Weights of a small multi-label image tagger.
Training: adamw at rate 0.0011, 7600 steps, batches of 192.
Data: trained on telescope images of galaxies (Galaxy Zoo DECaLS), 88335 training examples, 16.5 epochs.
Rows from block 4, named by matrix and row number. Each number is 50 + 12 x the weight over its row's rms, rounded and kept within 0 to 99. All counts start at 0. After the name is the row's rms in percent of the matrix's.
# fc2: MLP down (model.blocks.4.mlp.fc2.weight, 192x1152), inputs 445-533
fc2.110 092:58 53 50 45 52 46 27 45 48 47 56 46 68 44 45 47 45 64 43 48 48 62 45 43 46 47 44 50 59 49 10 55 47 49 44 40 49 34 42 55 39 50 48 58 63 46 42 44 69 52 52 75 42 54 34 48 36 49 66 54 31 44 61 53 30 62 54 60 40 41 52 43 61 38 59 57 28 49 43 47 54 41 49 31 50 61 46 32 49
fc2.111 075:63 56 55 55 55 56 43 54 70 68 51 57 49 51 56 46 28 54 51 53 50 39 40 56 52 50 38 55 55 56 60 43 55 46 52 64 67 46 54 49 47 68 60 59 74 48 66 43 32 51 57 58 56 40 54 53 56 52 45 00 53 38 45 34 63 57 50 60 51 38 41 63 48 51 54 54 46 60 31 52 50 70 29 53 48 31 46 74 51
fc2.112 129:51 59 46 45 61 44 59 53 62 47 48 56 42 53 55 51 50 48 48 56 51 65 46 54 54 58 48 45 57 48 59 54 50 50 46 54 56 46 38 51 32 37 50 53 77 45 37 54 49 59 57 51 47 57 41 54 37 51 55 58 46 56 46 57 53 46 49 61 57 38 53 41 51 39 69 53 58 47 51 51 63 49 25 49 55 48 47 54 47
fc2.113 074:60 58 66 41 50 22 57 47 42 54 51 50 52 47 51 44 52 48 54 50 52 53 60 48 67 41 35 45 49 50 64 52 48 53 52 35 64 45 65 48 43 28 52 55 66 46 37 42 40 56 48 47 50 44 38 53 55 50 48 41 39 52 47 32 51 51 51 43 49 68 46 44 60 36 48 57 46 35 47 55 52 52 57 57 49 49 50 54 51
fc2.114 110:49 50 47 45 58 58 66 52 61 58 48 53 33 49 55 55 49 50 51 60 48 48 42 48 22 66 40 46 47 50 44 55 48 58 47 36 41 57 49 46 23 49 42 41 40 56 70 47 67 51 53 49 44 43 66 59 40 48 44 54 17 57 47 55 47 42 45 56 48 54 55 41 65 47 48 46 50 56 65 47 62 52 57 47 52 50 53 22 48
fc2.115 094:51 56 56 57 53 33 75 49 44 35 58 49 54 42 49 53 55 55 56 48 49 71 60 60 82 55 76 54 59 49 57 49 48 44 47 50 55 63 45 46 53 37 54 50 48 55 10 47 51 48 63 37 55 48 33 63 59 55 53 30 55 56 50 34 45 48 50 43 52 65 63 52 53 40 38 50 66 52 46 47 51 40 38 67 55 76 59 70 45
fc2.116 099:41 58 62 53 57 62 67 52 61 82 47 58 52 46 55 61 39 53 40 31 52 55 55 67 50 53 62 48 52 42 76 69 58 48 40 64 36 51 41 35 60 37 54 53 61 38 21 52 64 51 50 41 42 59 62 54 40 54 50 37 88 73 46 44 56 48 54 51 45 58 52 67 45 32 46 56 57 58 50 51 53 53 18 23 45 46 44 54 46
fc2.117 076:55 50 50 42 54 83 46 56 53 82 45 51 52 34 56 53 27 59 49 46 51 41 53 51 59 59 63 52 57 55 41 53 48 50 50 64 57 49 50 45 50 76 50 48 34 54 94 54 55 47 48 41 51 42 55 44 38 48 51 22 45 33 55 63 36 61 49 47 48 32 38 49 45 47 47 49 63 51 50 49 54 61 60 35 53 54 48 56 48
fc2.118 073:50 43 53 61 42 55 52 41 56 33 62 52 55 55 59 42 40 47 52 48 50 66 51 62 47 65 56 49 60 46 26 82 47 41 41 36 62 39 38 53 39 56 43 45 45 53 60 49 76 56 42 52 48 62 66 47 40 48 48 52 24 64 53 27 25 50 52 63 43 62 53 50 52 62 51 55 54 46 65 50 66 27 65 61 58 73 56 34 48
fc2.119 100:53 58 51 55 45 55 55 42 43 27 46 49 55 36 51 52 51 67 53 48 56 35 45 54 12 70 70 52 54 60 75 36 48 58 52 44 53 48 63 70 59 55 47 26 03 49 86 43 35 53 57 32 50 47 67 58 48 48 47 49 47 43 59 38 26 38 49 46 44 52 51 65 57 72 38 42 60 55 66 60 33 49 34 63 55 60 57 38 51
fc2.120 087:50 52 62 48 47 76 33 44 51 66 44 49 60 53 48 52 52 48 44 51 50 51 49 55 18 40 50 52 56 55 57 48 40 56 69 62 67 48 64 55 53 50 54 43 38 40 63 54 40 59 53 58 50 52 57 39 51 54 54 76 55 44 48 52 33 58 50 78 51 34 39 62 44 64 62 52 35 54 71 49 41 61 32 53 51 42 44 47 53
fc2.121 103:39 41 57 51 38 54 66 46 46 41 48 51 42 64 52 53 51 41 50 37 50 43 51 53 36 34 35 54 42 45 66 54 54 48 66 63 37 61 49 45 60 60 52 42 36 54 71 51 58 48 35 37 47 57 55 54 65 48 34 87 71 52 48 78 58 38 48 32 46 53 63 49 45 43 43 48 59 65 75 51 38 36 52 45 42 38 55 62 55
fc2.122 111:34 42 53 59 45 69 38 54 36 31 46 56 45 44 66 49 47 50 46 35 51 55 44 60 52 55 56 42 48 41 36 54 49 63 46 51 38 47 43 42 36 65 49 45 31 54 70 52 49 45 50 39 49 42 55 57 24 53 51 57 44 37 57 50 55 56 53 35 57 31 46 35 39 38 41 54 57 71 52 44 53 48 55 60 55 50 55 36 53
fc2.123 093:50 49 47 37 46 53 56 45 60 61 49 48 55 59 53 55 37 43 39 38 50 49 52 54 27 62 33 48 51 47 85 60 61 44 28 68 38 50 48 40 64 49 46 49 80 47 32 54 73 47 46 51 43 56 50 41 39 51 57 28 87 53 46 50 57 58 49 61 52 86 25 64 47 52 70 51 40 53 43 52 63 48 47 32 56 43 36 45 54
fc2.124 130:59 40 33 54 55 67 41 37 52 97 55 33 59 54 50 43 47 50 54 63 50 31 46 55 42 46 51 55 54 61 40 36 49 49 39 55 52 45 51 49 48 65 57 59 37 36 72 62 55 59 42 48 56 57 63 38 56 47 55 43 43 53 47 44 41 66 50 64 40 49 38 56 45 69 61 51 25 59 44 48 58 67 70 44 52 61 45 43 55
fc2.125 077:43 40 75 50 41 37 36 48 59 37 38 50 61 55 40 55 52 45 44 62 49 40 52 49 26 33 46 53 46 58 77 43 64 56 49 58 59 39 41 40 61 52 40 48 36 44 52 51 41 50 49 50 47 43 56 51 45 50 52 44 66 48 55 29 39 27 54 48 53 78 45 63 61 45 40 52 52 45 56 48 56 39 52 41 48 30 45 57 48
fc2.126 093:36 37 55 45 40 32 64 51 46 23 57 55 62 66 58 42 53 26 50 39 51 58 61 58 99 44 51 50 48 44 56 53 57 42 53 38 29 57 25 31 53 54 44 47 78 39 40 52 26 45 32 54 47 60 35 46 38 54 44 74 59 51 40 53 64 42 58 31 53 64 62 53 53 83 55 61 63 45 53 47 50 25 54 48 61 41 50 65 56
fc2.127 063:63 53 16 55 47 56 40 47 45 65 57 52 50 55 49 54 59 55 55 56 52 42 55 53 75 55 27 55 42 41 54 72 49 52 53 23 44 56 67 68 53 48 56 70 64 54 45 39 60 51 59 82 52 51 52 45 56 55 46 88 71 43 57 47 50 43 53 50 50 58 49 54 63 58 69 54 43 55 54 62 53 61 61 50 48 47 52 50 50
fc2.128 088:45 50 45 48 57 17 64 53 58 56 63 49 52 50 54 47 46 51 57 47 56 39 65 43 91 58 62 53 50 49 45 70 52 37 53 51 32 64 32 35 48 54 58 58 59 51 27 51 61 46 48 38 51 57 13 58 54 53 45 29 40 59 47 46 59 35 52 43 46 45 58 44 53 61 55 46 64 66 40 58 65 46 65 52 56 68 45 64 43
fc2.129 098:48 47 31 56 43 39 48 40 38 37 55 44 46 61 49 40 46 46 54 60 48 39 49 51 44 43 39 51 43 55 41 30 30 52 45 60 57 51 54 54 44 51 47 43 08 55 60 55 43 47 47 42 53 41 68 51 62 43 45 88 23 38 52 56 43 44 46 47 56 64 37 45 50 47 40 47 40 56 49 37 40 49 57 69 51 41 50 27 50
fc2.130 122:56 51 56 57 46 72 46 48 46 69 52 45 60 44 53 43 44 56 55 56 51 63 53 59 68 48 58 45 64 46 23 57 43 48 50 67 71 44 58 64 44 71 51 35 31 49 99 60 44 55 53 54 53 50 58 44 52 47 54 46 20 47 64 35 32 44 53 51 44 30 53 35 37 64 33 47 64 35 69 52 35 51 52 62 54 77 52 72 50
fc2.131 093:45 52 37 48 52 70 58 54 51 70 50 53 42 57 57 52 42 45 49 51 50 75 47 47 36 55 15 47 51 40 53 56 42 51 49 58 34 53 50 38 36 40 43 61 62 49 41 38 77 46 49 49 50 43 58 39 47 50 45 29 57 54 44 57 55 55 51 53 65 70 51 40 45 18 62 59 43 49 36 51 59 56 70 52 53 46 52 29 52
fc2.132 141:47 50 68 57 53 53 51 44 50 58 48 43 60 55 51 52 48 55 46 42 50 60 44 54 16 39 62 50 52 42 73 51 56 48 58 99 74 48 39 46 64 57 53 51 54 31 45 57 52 57 47 56 54 52 44 48 49 56 48 35 83 58 49 42 45 61 52 62 46 66 56 83 40 48 42 48 39 47 57 47 53 52 36 51 53 58 46 53 53
fc2.133 112:48 46 63 45 53 61 49 58 61 79 42 57 53 57 57 51 45 32 43 54 49 50 45 46 51 42 41 54 46 51 57 44 70 44 38 51 47 46 37 28 54 54 44 52 99 47 24 42 56 52 43 60 42 57 71 39 45 54 54 35 59 57 46 65 53 58 47 65 44 62 47 64 59 68 63 61 43 61 50 49 69 46 49 27 46 41 46 56 46
fc2.134 075:49 46 39 49 44 58 76 43 46 75 63 52 50 50 49 52 55 56 52 34 52 55 62 52 58 53 52 50 45 42 48 58 48 49 61 73 34 73 62 67 48 58 69 55 27 55 53 43 45 47 56 52 62 50 27 53 54 55 51 54 44 63 59 51 47 48 54 48 44 57 55 59 51 49 42 55 48 48 53 44 48 67 43 57 50 59 57 36 56
fc2.135 101:49 50 53 58 56 41 46 47 46 21 53 48 50 35 48 54 48 66 54 46 50 59 54 44 54 53 81 46 53 54 63 51 42 52 62 47 74 43 49 62 52 48 51 47 49 60 53 50 36 55 62 53 52 49 27 53 54 56 56 38 41 50 54 53 44 48 52 61 45 46 56 49 47 44 42 51 47 56 59 50 44 43 42 54 51 77 56 35 46
fc2.136 118:47 43 24 45 45 53 53 51 66 64 43 52 47 60 51 50 55 39 41 62 45 44 42 52 24 52 34 47 47 46 64 53 50 48 48 58 30 65 42 32 50 31 48 50 64 39 23 36 64 52 34 60 46 47 68 41 44 46 44 54 65 56 45 47 53 63 51 53 61 57 41 52 53 39 60 53 44 49 43 38 55 46 53 40 55 27 45 36 51
fc2.137 081:51 46 61 41 42 30 45 46 62 47 61 48 56 52 50 42 44 44 49 57 54 58 51 29 68 63 44 50 50 60 21 56 51 50 41 29 48 40 59 45 45 89 46 59 73 54 86 39 88 47 48 56 48 48 48 49 54 57 56 28 24 55 59 59 34 53 51 59 46 55 47 50 60 99 48 54 53 58 60 58 50 55 72 61 53 36 57 52 57
fc2.138 095:50 42 43 59 54 48 40 54 54 43 52 47 40 57 52 53 35 57 47 54 48 38 45 56 39 63 49 54 52 56 03 57 41 43 59 61 28 45 41 53 44 68 58 53 57 52 61 53 56 45 45 33 47 51 57 48 58 43 48 34 40 45 50 48 65 54 48 42 54 43 32 47 28 40 55 47 46 56 33 47 55 60 40 50 52 42 45 46 47
fc2.139 115:57 64 56 48 51 34 58 59 52 15 49 57 40 42 55 55 54 57 47 39 51 51 46 59 56 53 78 46 55 57 70 61 63 45 51 71 48 51 63 66 62 58 53 28 42 53 69 50 35 48 62 42 51 51 60 60 61 48 51 35 57 51 55 46 60 47 49 50 51 58 48 58 50 67 47 44 74 58 51 65 57 47 36 51 54 56 56 60 44
fc2.140 119:44 53 46 45 50 76 48 59 69 63 45 61 46 36 59 49 46 46 45 42 47 53 39 60 39 46 43 44 49 49 63 44 54 54 40 55 59 53 39 51 51 61 40 46 55 58 54 33 75 49 53 42 46 40 55 55 36 52 54 15 62 50 52 45 61 59 49 56 58 37 35 54 42 39 49 50 39 68 53 49 54 46 56 48 55 41 57 41 54
fc2.141 111:45 51 42 59 56 43 47 51 49 48 63 44 41 53 49 54 52 63 59 52 50 41 50 45 80 61 58 49 51 59 40 38 41 49 52 50 47 54 66 69 57 49 58 45 48 59 60 53 58 47 50 51 52 50 45 59 62 47 47 44 41 53 53 60 46 45 50 43 51 58 56 52 39 64 59 44 61 53 34 53 57 70 41 63 48 48 57 51 47
fc2.142 090:57 52 48 53 51 42 44 38 44 34 51 44 48 51 46 55 58 62 50 43 51 39 52 48 23 61 31 50 45 43 36 58 46 58 44 41 59 50 58 69 50 51 56 54 39 49 57 54 51 53 61 78 52 47 69 51 56 56 50 81 55 49 59 44 45 41 47 45 50 57 48 60 59 13 43 45 45 50 69 51 50 51 52 51 49 37 46 53 56
fc2.143 115:59 51 49 41 49 60 63 54 59 43 48 53 60 60 63 46 37 34 40 47 49 51 42 67 34 65 47 54 57 56 64 46 60 43 29 67 68 55 59 59 70 77 44 59 75 40 71 55 62 41 48 28 49 56 53 48 36 52 60 25 60 38 50 47 68 57 49 52 66 63 42 66 47 80 57 49 46 47 52 46 60 57 54 62 59 59 50 73 56
fc2.144 096:58 61 55 51 48 45 42 56 48 15 35 56 43 51 50 47 52 49 49 47 48 58 46 54 41 53 43 46 45 56 63 40 31 60 46 54 53 46 50 49 46 26 47 46 25 55 40 42 18 50 57 47 54 40 52 58 36 50 46 58 39 42 44 27 66 35 52 64 62 60 38 40 43 00 32 47 56 40 53 42 38 35 35 51 51 39 54 30 44
fc2.145 112:47 53 55 46 46 53 68 62 67 42 54 58 46 49 55 47 36 42 46 40 49 71 42 63 58 58 49 40 58 46 33 58 67 42 40 51 62 50 32 43 31 61 40 47 68 51 44 44 57 44 51 37 47 56 58 53 39 47 51 21 30 56 49 35 62 56 52 44 58 44 48 35 48 36 50 46 49 57 46 46 60 34 44 46 51 50 53 59 53
fc2.146 098:69 47 22 46 50 62 34 45 35 86 47 43 59 45 52 46 56 61 52 59 47 27 53 40 48 73 46 51 55 49 45 55 32 51 51 26 57 33 62 51 51 29 49 64 53 44 44 48 42 52 54 66 49 57 57 43 52 50 53 77 38 43 40 53 35 60 48 54 48 47 54 36 62 21 71 57 39 38 38 53 45 61 30 51 49 53 43 33 39
fc2.147 075:39 58 52 59 62 55 34 51 49 44 38 51 42 56 53 49 48 56 49 57 48 52 42 43 15 58 45 48 47 54 74 42 62 57 52 34 41 50 49 56 53 50 47 49 94 46 52 53 29 54 59 41 49 55 63 60 40 50 51 55 74 47 44 64 54 50 48 57 48 02 54 55 39 83 55 51 56 49 61 49 60 55 21 57 49 28 49 53 49
fc2.148 078:43 47 60 53 46 45 57 44 49 51 51 45 55 54 54 53 45 49 51 54 51 69 44 59 50 41 74 51 48 53 85 50 64 50 55 79 45 58 50 65 60 74 50 44 23 53 70 52 71 45 45 23 51 43 50 49 50 52 45 46 67 43 59 24 46 44 52 59 47 63 47 56 35 73 47 53 54 43 66 50 69 54 56 65 55 64 55 65 50
fc2.149 080:59 54 57 56 47 42 43 49 41 39 53 49 47 49 40 59 60 61 45 71 50 69 47 43 10 56 46 50 46 40 53 62 38 64 62 50 35 50 56 57 55 41 54 51 34 52 50 50 54 55 65 61 47 42 50 36 52 55 51 99 57 53 56 50 29 45 46 48 52 62 49 51 44 47 55 44 39 44 53 50 50 58 26 63 49 51 47 40 50
fc2.150 105:36 50 42 46 44 69 41 60 42 54 52 50 53 64 50 45 48 25 45 57 48 40 44 52 44 52 73 51 42 59 45 31 48 46 54 39 42 59 56 48 44 49 46 33 82 54 49 60 42 46 49 35 44 55 62 36 49 46 54 56 45 44 45 59 56 49 45 61 48 50 33 55 40 99 57 49 47 40 29 43 53 62 64 54 57 44 56 59 59
fc2.151 122:63 46 34 45 43 46 32 49 44 54 49 46 54 59 47 46 55 53 51 54 49 34 50 54 60 35 37 43 44 46 41 53 36 58 63 53 26 60 60 62 49 60 55 59 35 40 68 49 42 53 45 55 49 48 51 42 43 49 45 72 59 46 51 42 61 52 50 41 53 46 58 59 48 65 56 50 39 47 65 48 40 54 49 62 50 32 43 38 55
fc2.152 105:46 45 51 58 44 65 27 44 61 68 51 49 64 47 56 45 51 46 47 55 49 62 38 51 24 38 32 50 53 56 23 52 43 48 57 72 55 41 37 58 42 86 51 57 41 43 92 48 61 49 36 43 54 51 51 42 44 52 54 17 32 40 53 51 58 63 54 63 49 26 45 42 34 79 52 52 37 55 46 50 49 43 62 52 55 49 49 44 57
fc2.153 096:49 54 77 49 49 35 57 51 54 37 45 51 48 62 50 44 34 42 48 60 50 73 48 49 46 52 63 48 51 45 42 60 63 53 52 30 60 44 47 45 49 47 46 57 75 45 56 52 29 55 49 42 48 56 40 51 35 51 47 72 33 57 45 28 50 40 51 55 50 58 61 48 51 67 58 54 61 31 62 54 67 37 49 45 51 51 46 61 48
fc2.154 096:59 43 46 53 41 72 45 43 42 73 55 45 60 50 44 49 50 51 53 48 50 58 54 45 57 31 36 56 50 44 31 54 53 44 41 59 43 51 45 39 52 68 59 63 29 46 40 53 53 47 35 66 55 50 55 45 51 44 47 65 67 48 55 48 46 56 52 37 48 39 57 58 45 44 46 49 39 60 44 49 43 45 78 26 50 49 49 53 55
fc2.155 104:34 45 61 29 50 41 68 51 60 37 40 53 49 55 49 42 47 53 47 64 50 56 44 48 39 62 72 44 55 50 52 46 46 49 43 20 60 38 50 50 32 42 40 54 37 58 64 58 60 56 51 40 50 46 57 58 48 41 57 79 21 68 39 48 35 39 50 48 58 50 49 29 60 50 64 51 48 36 51 52 55 53 41 69 52 38 45 66 49
fc2.156 110:53 42 48 46 43 75 60 45 57 75 48 46 54 63 45 47 67 52 51 61 50 43 51 63 28 39 42 56 51 46 72 38 54 53 43 64 58 52 58 61 57 40 45 58 35 39 51 56 59 57 43 61 54 51 74 51 52 47 50 59 57 56 49 13 40 54 50 52 52 83 42 72 62 38 49 57 36 32 63 49 63 65 62 61 51 44 51 39 49
fc2.157 058:37 53 54 61 54 34 60 49 46 50 55 53 45 51 53 53 50 56 54 61 52 51 55 53 76 38 48 56 54 49 21 52 39 52 61 61 60 58 54 73 41 63 52 54 27 51 70 54 67 53 49 56 56 54 42 50 61 52 49 64 24 70 59 42 37 49 52 55 47 71 48 48 42 71 41 55 64 54 51 49 61 59 59 67 51 64 54 40 46
fc2.158 105:48 49 41 45 39 58 61 56 43 40 53 57 47 42 48 46 40 51 57 50 48 51 54 57 69 73 72 50 44 51 47 52 52 41 55 24 39 59 76 65 60 55 45 45 40 49 62 56 43 37 56 36 53 43 59 56 53 46 57 44 46 43 49 43 44 45 45 32 47 48 43 55 50 93 49 51 62 33 45 57 42 63 54 72 51 45 57 55 44
fc2.159 092:61 53 69 54 46 38 21 54 56 59 47 54 58 47 42 53 32 53 48 53 51 60 58 31 50 37 41 49 51 56 47 56 48 52 58 49 47 44 30 30 45 55 50 47 83 55 52 48 37 51 51 33 41 59 30 37 52 57 57 53 40 48 45 74 59 54 48 71 48 24 62 38 39 52 55 51 44 46 53 54 47 34 52 38 50 60 41 56 55
fc2.160 088:56 43 42 41 53 63 41 45 48 63 46 50 58 47 46 53 36 38 54 55 48 33 47 40 58 46 42 55 50 53 57 39 50 54 56 27 42 68 57 49 41 55 47 43 62 48 49 59 30 48 56 36 49 52 61 44 59 50 59 63 55 34 49 67 61 54 45 42 48 07 50 58 50 57 51 47 25 65 48 48 36 68 49 35 42 33 51 39 51
fc2.161 110:43 45 48 33 44 53 60 50 48 72 44 48 48 64 49 50 51 34 47 46 51 48 49 52 47 53 38 48 42 38 99 57 73 46 47 24 24 54 46 11 61 32 41 40 88 50 17 51 68 49 38 68 41 52 56 48 44 48 49 69 94 56 39 54 64 41 47 43 54 87 53 61 53 67 56 54 49 44 59 54 48 44 55 40 49 29 44 71 51
fc2.162 079:39 58 37 48 47 50 47 52 40 77 46 54 55 41 53 61 48 39 46 45 50 40 62 52 90 65 54 56 49 43 57 33 55 42 54 47 40 64 53 30 64 47 47 72 88 50 23 58 42 44 64 48 52 65 25 45 58 60 50 38 84 44 46 68 56 49 53 40 52 51 53 62 30 38 34 42 59 41 30 52 63 48 53 41 46 66 51 61 43
fc2.163 095:48 46 59 51 55 46 50 54 51 13 47 57 45 46 56 47 41 49 47 45 51 51 52 62 34 49 51 47 58 51 60 61 59 50 46 19 36 31 47 60 42 57 53 38 47 58 80 47 33 46 42 26 47 54 74 55 46 40 55 34 38 32 44 71 52 47 50 44 53 43 41 46 47 56 61 51 49 56 52 60 42 41 47 57 50 40 52 51 52
fc2.164 122:50 56 60 39 50 59 52 51 47 72 55 53 57 57 50 45 61 45 41 51 51 51 55 46 44 60 50 54 47 52 38 55 46 47 49 53 80 40 52 46 37 58 44 58 53 48 55 50 82 52 48 58 50 51 37 52 43 52 57 61 31 60 52 47 37 63 50 68 39 77 52 43 70 81 69 63 48 35 36 48 50 57 49 42 48 46 50 46 50
fc2.165 120:56 49 57 56 50 69 33 45 35 60 38 47 51 49 49 51 44 53 50 48 50 41 51 51 26 49 35 53 41 54 41 46 42 56 58 59 52 45 54 55 41 69 55 39 36 57 85 58 39 51 52 55 49 54 73 46 57 55 48 70 38 33 54 66 52 53 42 57 37 43 53 47 50 43 50 53 16 66 62 42 33 51 50 45 39 46 50 32 54
fc2.166 126:42 48 50 44 56 23 56 48 52 21 45 51 38 48 45 53 50 51 51 47 49 36 58 45 41 52 59 49 48 53 81 49 58 51 54 30 47 49 56 42 61 09 48 58 53 61 14 55 26 50 64 53 50 56 33 51 53 51 57 68 58 61 38 69 52 42 48 46 58 56 40 40 58 28 56 46 61 40 38 54 51 50 38 47 49 44 51 37 43
fc2.167 103:51 49 40 43 51 66 66 49 42 60 42 45 47 49 51 56 52 67 52 67 49 42 45 50 50 43 62 52 54 63 81 48 47 59 52 75 48 57 63 55 57 37 48 53 07 46 62 44 37 49 51 68 55 38 47 60 53 48 48 76 58 71 52 38 40 29 55 40 54 57 66 37 61 31 45 51 62 29 38 48 48 61 34 61 50 60 54 33 47
fc2.168 108:43 49 63 47 48 69 47 59 60 45 43 51 47 49 52 52 40 46 42 46 47 60 36 47 39 53 51 45 54 49 35 38 49 58 45 34 50 48 32 58 43 75 41 65 61 43 66 43 51 49 45 41 45 58 63 50 33 48 50 53 33 30 53 55 59 60 52 45 48 22 52 46 47 46 55 53 51 63 66 51 54 39 59 54 52 49 53 38 58
fc2.169 088:55 56 34 62 59 47 53 54 59 42 46 50 48 49 50 50 59 58 41 50 46 35 37 53 17 56 37 46 45 56 58 45 44 54 42 64 61 45 58 58 53 41 55 47 34 49 51 45 35 55 58 53 51 49 51 61 42 51 51 21 45 53 48 46 75 57 47 53 55 60 34 49 43 43 47 37 44 53 33 46 47 53 38 64 48 46 49 43 53
fc2.170 061:42 55 53 60 50 72 60 55 53 23 39 53 46 56 48 55 27 59 54 42 47 51 47 63 46 48 74 52 46 52 77 45 52 51 46 48 42 54 40 70 51 54 50 36 37 51 60 53 39 46 51 23 46 56 70 54 50 40 47 87 65 55 44 58 61 54 50 65 54 44 37 44 43 24 59 47 49 64 54 43 48 37 34 48 47 54 46 28 44
fc2.171 104:71 48 38 51 51 50 67 47 51 64 55 40 62 56 53 52 63 52 54 59 51 40 56 66 56 36 52 50 57 41 44 63 50 56 42 67 34 67 48 39 61 39 63 64 33 41 29 50 42 58 47 66 59 52 56 38 44 54 56 54 55 56 56 35 62 59 60 53 60 56 61 73 46 22 49 51 43 43 60 42 55 51 58 50 56 62 43 47 49
fc2.172 080:57 40 36 56 47 57 55 52 41 49 43 49 49 53 53 52 60 55 49 43 50 44 48 64 77 60 80 50 52 44 26 55 42 50 41 40 33 59 44 53 62 60 59 55 59 45 53 44 42 54 52 38 57 58 59 62 55 52 39 17 65 50 55 39 52 59 57 30 51 38 54 76 44 56 37 49 57 62 50 60 53 49 49 70 52 62 58 65 46
fc2.173 114:55 45 27 35 51 64 69 49 45 72 47 48 55 62 52 54 68 46 47 51 50 35 56 61 57 47 24 48 49 34 82 37 37 50 53 64 43 69 58 36 55 21 45 51 38 43 16 55 53 53 45 76 51 49 50 46 54 51 46 72 72 54 47 57 53 54 51 48 55 66 49 54 70 40 58 51 43 49 50 40 43 66 56 49 52 43 52 34 52
fc2.174 111:51 41 27 44 53 58 64 46 50 71 61 44 60 59 53 45 68 51 51 52 49 29 61 56 82 57 48 46 55 45 29 53 47 46 44 82 50 53 48 55 45 50 51 68 27 44 62 57 68 51 43 65 56 46 55 52 51 53 50 43 29 44 52 39 43 69 51 38 49 68 53 40 62 55 46 53 53 30 52 40 53 53 64 62 56 47 52 58 45
fc2.175 103:57 58 52 53 55 42 66 68 65 28 55 56 44 66 58 48 72 49 48 56 51 44 50 59 48 61 44 44 52 47 67 53 50 50 52 44 63 49 55 57 55 22 46 55 64 44 24 59 41 47 50 74 49 47 66 61 43 53 56 17 58 62 52 47 61 71 49 53 55 75 45 60 66 59 68 58 46 39 45 47 55 68 53 58 48 39 61 53 46
fc2.176 064:48 52 63 46 52 68 37 47 48 61 48 46 51 49 42 52 50 49 47 46 51 62 44 44 44 44 52 50 48 66 65 44 59 48 57 50 68 39 44 58 50 60 48 34 39 58 67 56 44 43 54 45 46 41 61 41 55 47 50 36 56 50 50 47 46 45 49 66 42 60 37 58 55 55 44 42 47 40 46 50 46 39 44 43 41 32 43 65 46
fc2.177 092:58 49 34 50 51 99 43 48 47 65 48 51 49 42 53 55 23 55 53 47 50 27 46 52 38 67 46 50 48 60 33 53 53 50 62 43 45 59 58 60 42 67 54 45 34 49 76 57 49 47 51 40 52 51 69 47 46 51 47 78 45 43 48 63 41 51 49 45 50 39 46 35 40 49 50 45 51 65 37 52 42 61 48 44 51 46 49 38 50
fc2.178 099:48 56 60 43 57 33 59 54 55 64 63 54 53 46 54 51 56 47 50 62 50 52 57 44 93 57 71 45 55 51 71 43 58 50 42 40 46 47 42 40 49 34 39 59 69 54 16 40 56 47 57 53 47 49 15 55 49 54 59 52 54 46 48 61 49 42 52 50 54 50 57 37 59 59 57 56 56 47 35 51 54 53 48 59 51 68 60 53 45
fc2.179 091:59 47 54 38 47 44 59 48 47 50 47 51 52 48 55 46 45 39 53 60 52 36 53 49 55 61 48 53 50 57 77 62 68 51 48 37 44 45 56 52 62 33 48 57 63 54 42 49 42 50 46 54 50 47 39 51 51 52 54 79 57 51 43 53 33 34 51 48 53 73 60 47 71 57 58 57 54 28 45 59 56 62 53 52 53 43 50 71 48
fc2.180 107:68 49 42 54 49 44 50 48 42 46 58 50 51 47 49 50 45 45 54 38 52 34 56 53 74 29 36 54 49 54 55 54 43 48 53 53 63 53 57 42 55 61 61 56 21 51 48 48 44 51 49 30 57 44 48 54 59 52 47 46 64 51 52 46 62 45 52 37 50 25 61 57 44 29 33 48 47 65 53 49 39 56 56 53 47 59 51 56 55
fc2.181 094:58 50 45 50 58 36 44 55 53 42 55 53 53 45 55 51 24 62 52 43 51 38 50 46 54 48 41 55 58 46 27 52 46 44 53 38 60 41 49 38 38 51 55 76 61 43 38 48 45 46 47 27 57 54 16 55 44 51 56 43 30 39 46 55 47 62 53 37 54 31 57 32 39 39 76 50 44 55 46 55 47 58 51 37 48 50 49 32 56
fc2.182 089:55 49 45 47 50 37 37 43 56 49 52 48 55 52 50 44 34 54 53 44 50 47 46 37 70 41 55 54 54 60 22 53 33 47 47 50 54 36 52 58 40 57 53 52 81 35 52 38 80 51 54 30 59 66 33 59 57 49 59 28 39 62 47 45 64 54 52 74 48 30 43 50 43 50 69 56 36 56 38 56 50 57 51 60 54 59 55 36 56
fc2.183 118:54 44 45 41 51 19 47 48 51 34 65 51 53 48 62 46 47 42 46 47 51 40 57 44 83 57 54 56 54 45 42 55 42 40 39 30 45 34 49 31 53 37 50 65 55 51 21 52 65 47 56 49 49 49 28 62 50 48 59 57 43 48 50 57 42 46 51 43 53 47 45 57 54 54 69 53 47 54 45 55 50 47 62 54 55 55 55 31 48
fc2.184 079:61 54 54 55 52 80 63 48 48 41 49 48 53 39 55 49 54 58 54 54 50 63 45 48 21 53 55 46 49 53 14 66 48 53 55 43 50 56 60 75 31 74 56 51 11 56 84 37 58 49 49 44 58 46 62 55 62 49 48 33 03 43 50 47 63 60 48 49 48 44 52 35 52 53 44 44 40 54 53 53 51 43 65 70 50 67 55 48 53
fc2.185 062:53 48 51 43 47 73 42 49 50 98 53 49 47 47 42 49 41 50 48 55 50 44 52 49 79 31 44 49 51 44 60 38 52 49 58 64 59 43 45 43 41 70 52 49 38 38 70 53 57 46 56 33 50 39 46 38 53 46 54 35 39 49 55 41 38 50 47 43 53 62 20 55 36 42 49 50 45 61 51 43 48 58 59 43 44 30 45 56 51
fc2.186 118:53 47 50 52 54 92 48 59 50 79 52 53 54 63 56 42 45 42 54 39 50 59 53 64 53 56 32 53 45 50 27 64 52 43 46 46 54 49 59 56 43 54 46 44 69 47 63 55 43 46 32 64 46 63 83 35 46 45 45 36 45 56 42 55 66 64 49 54 48 57 40 54 43 84 64 61 43 41 35 43 49 62 48 42 42 29 42 52 53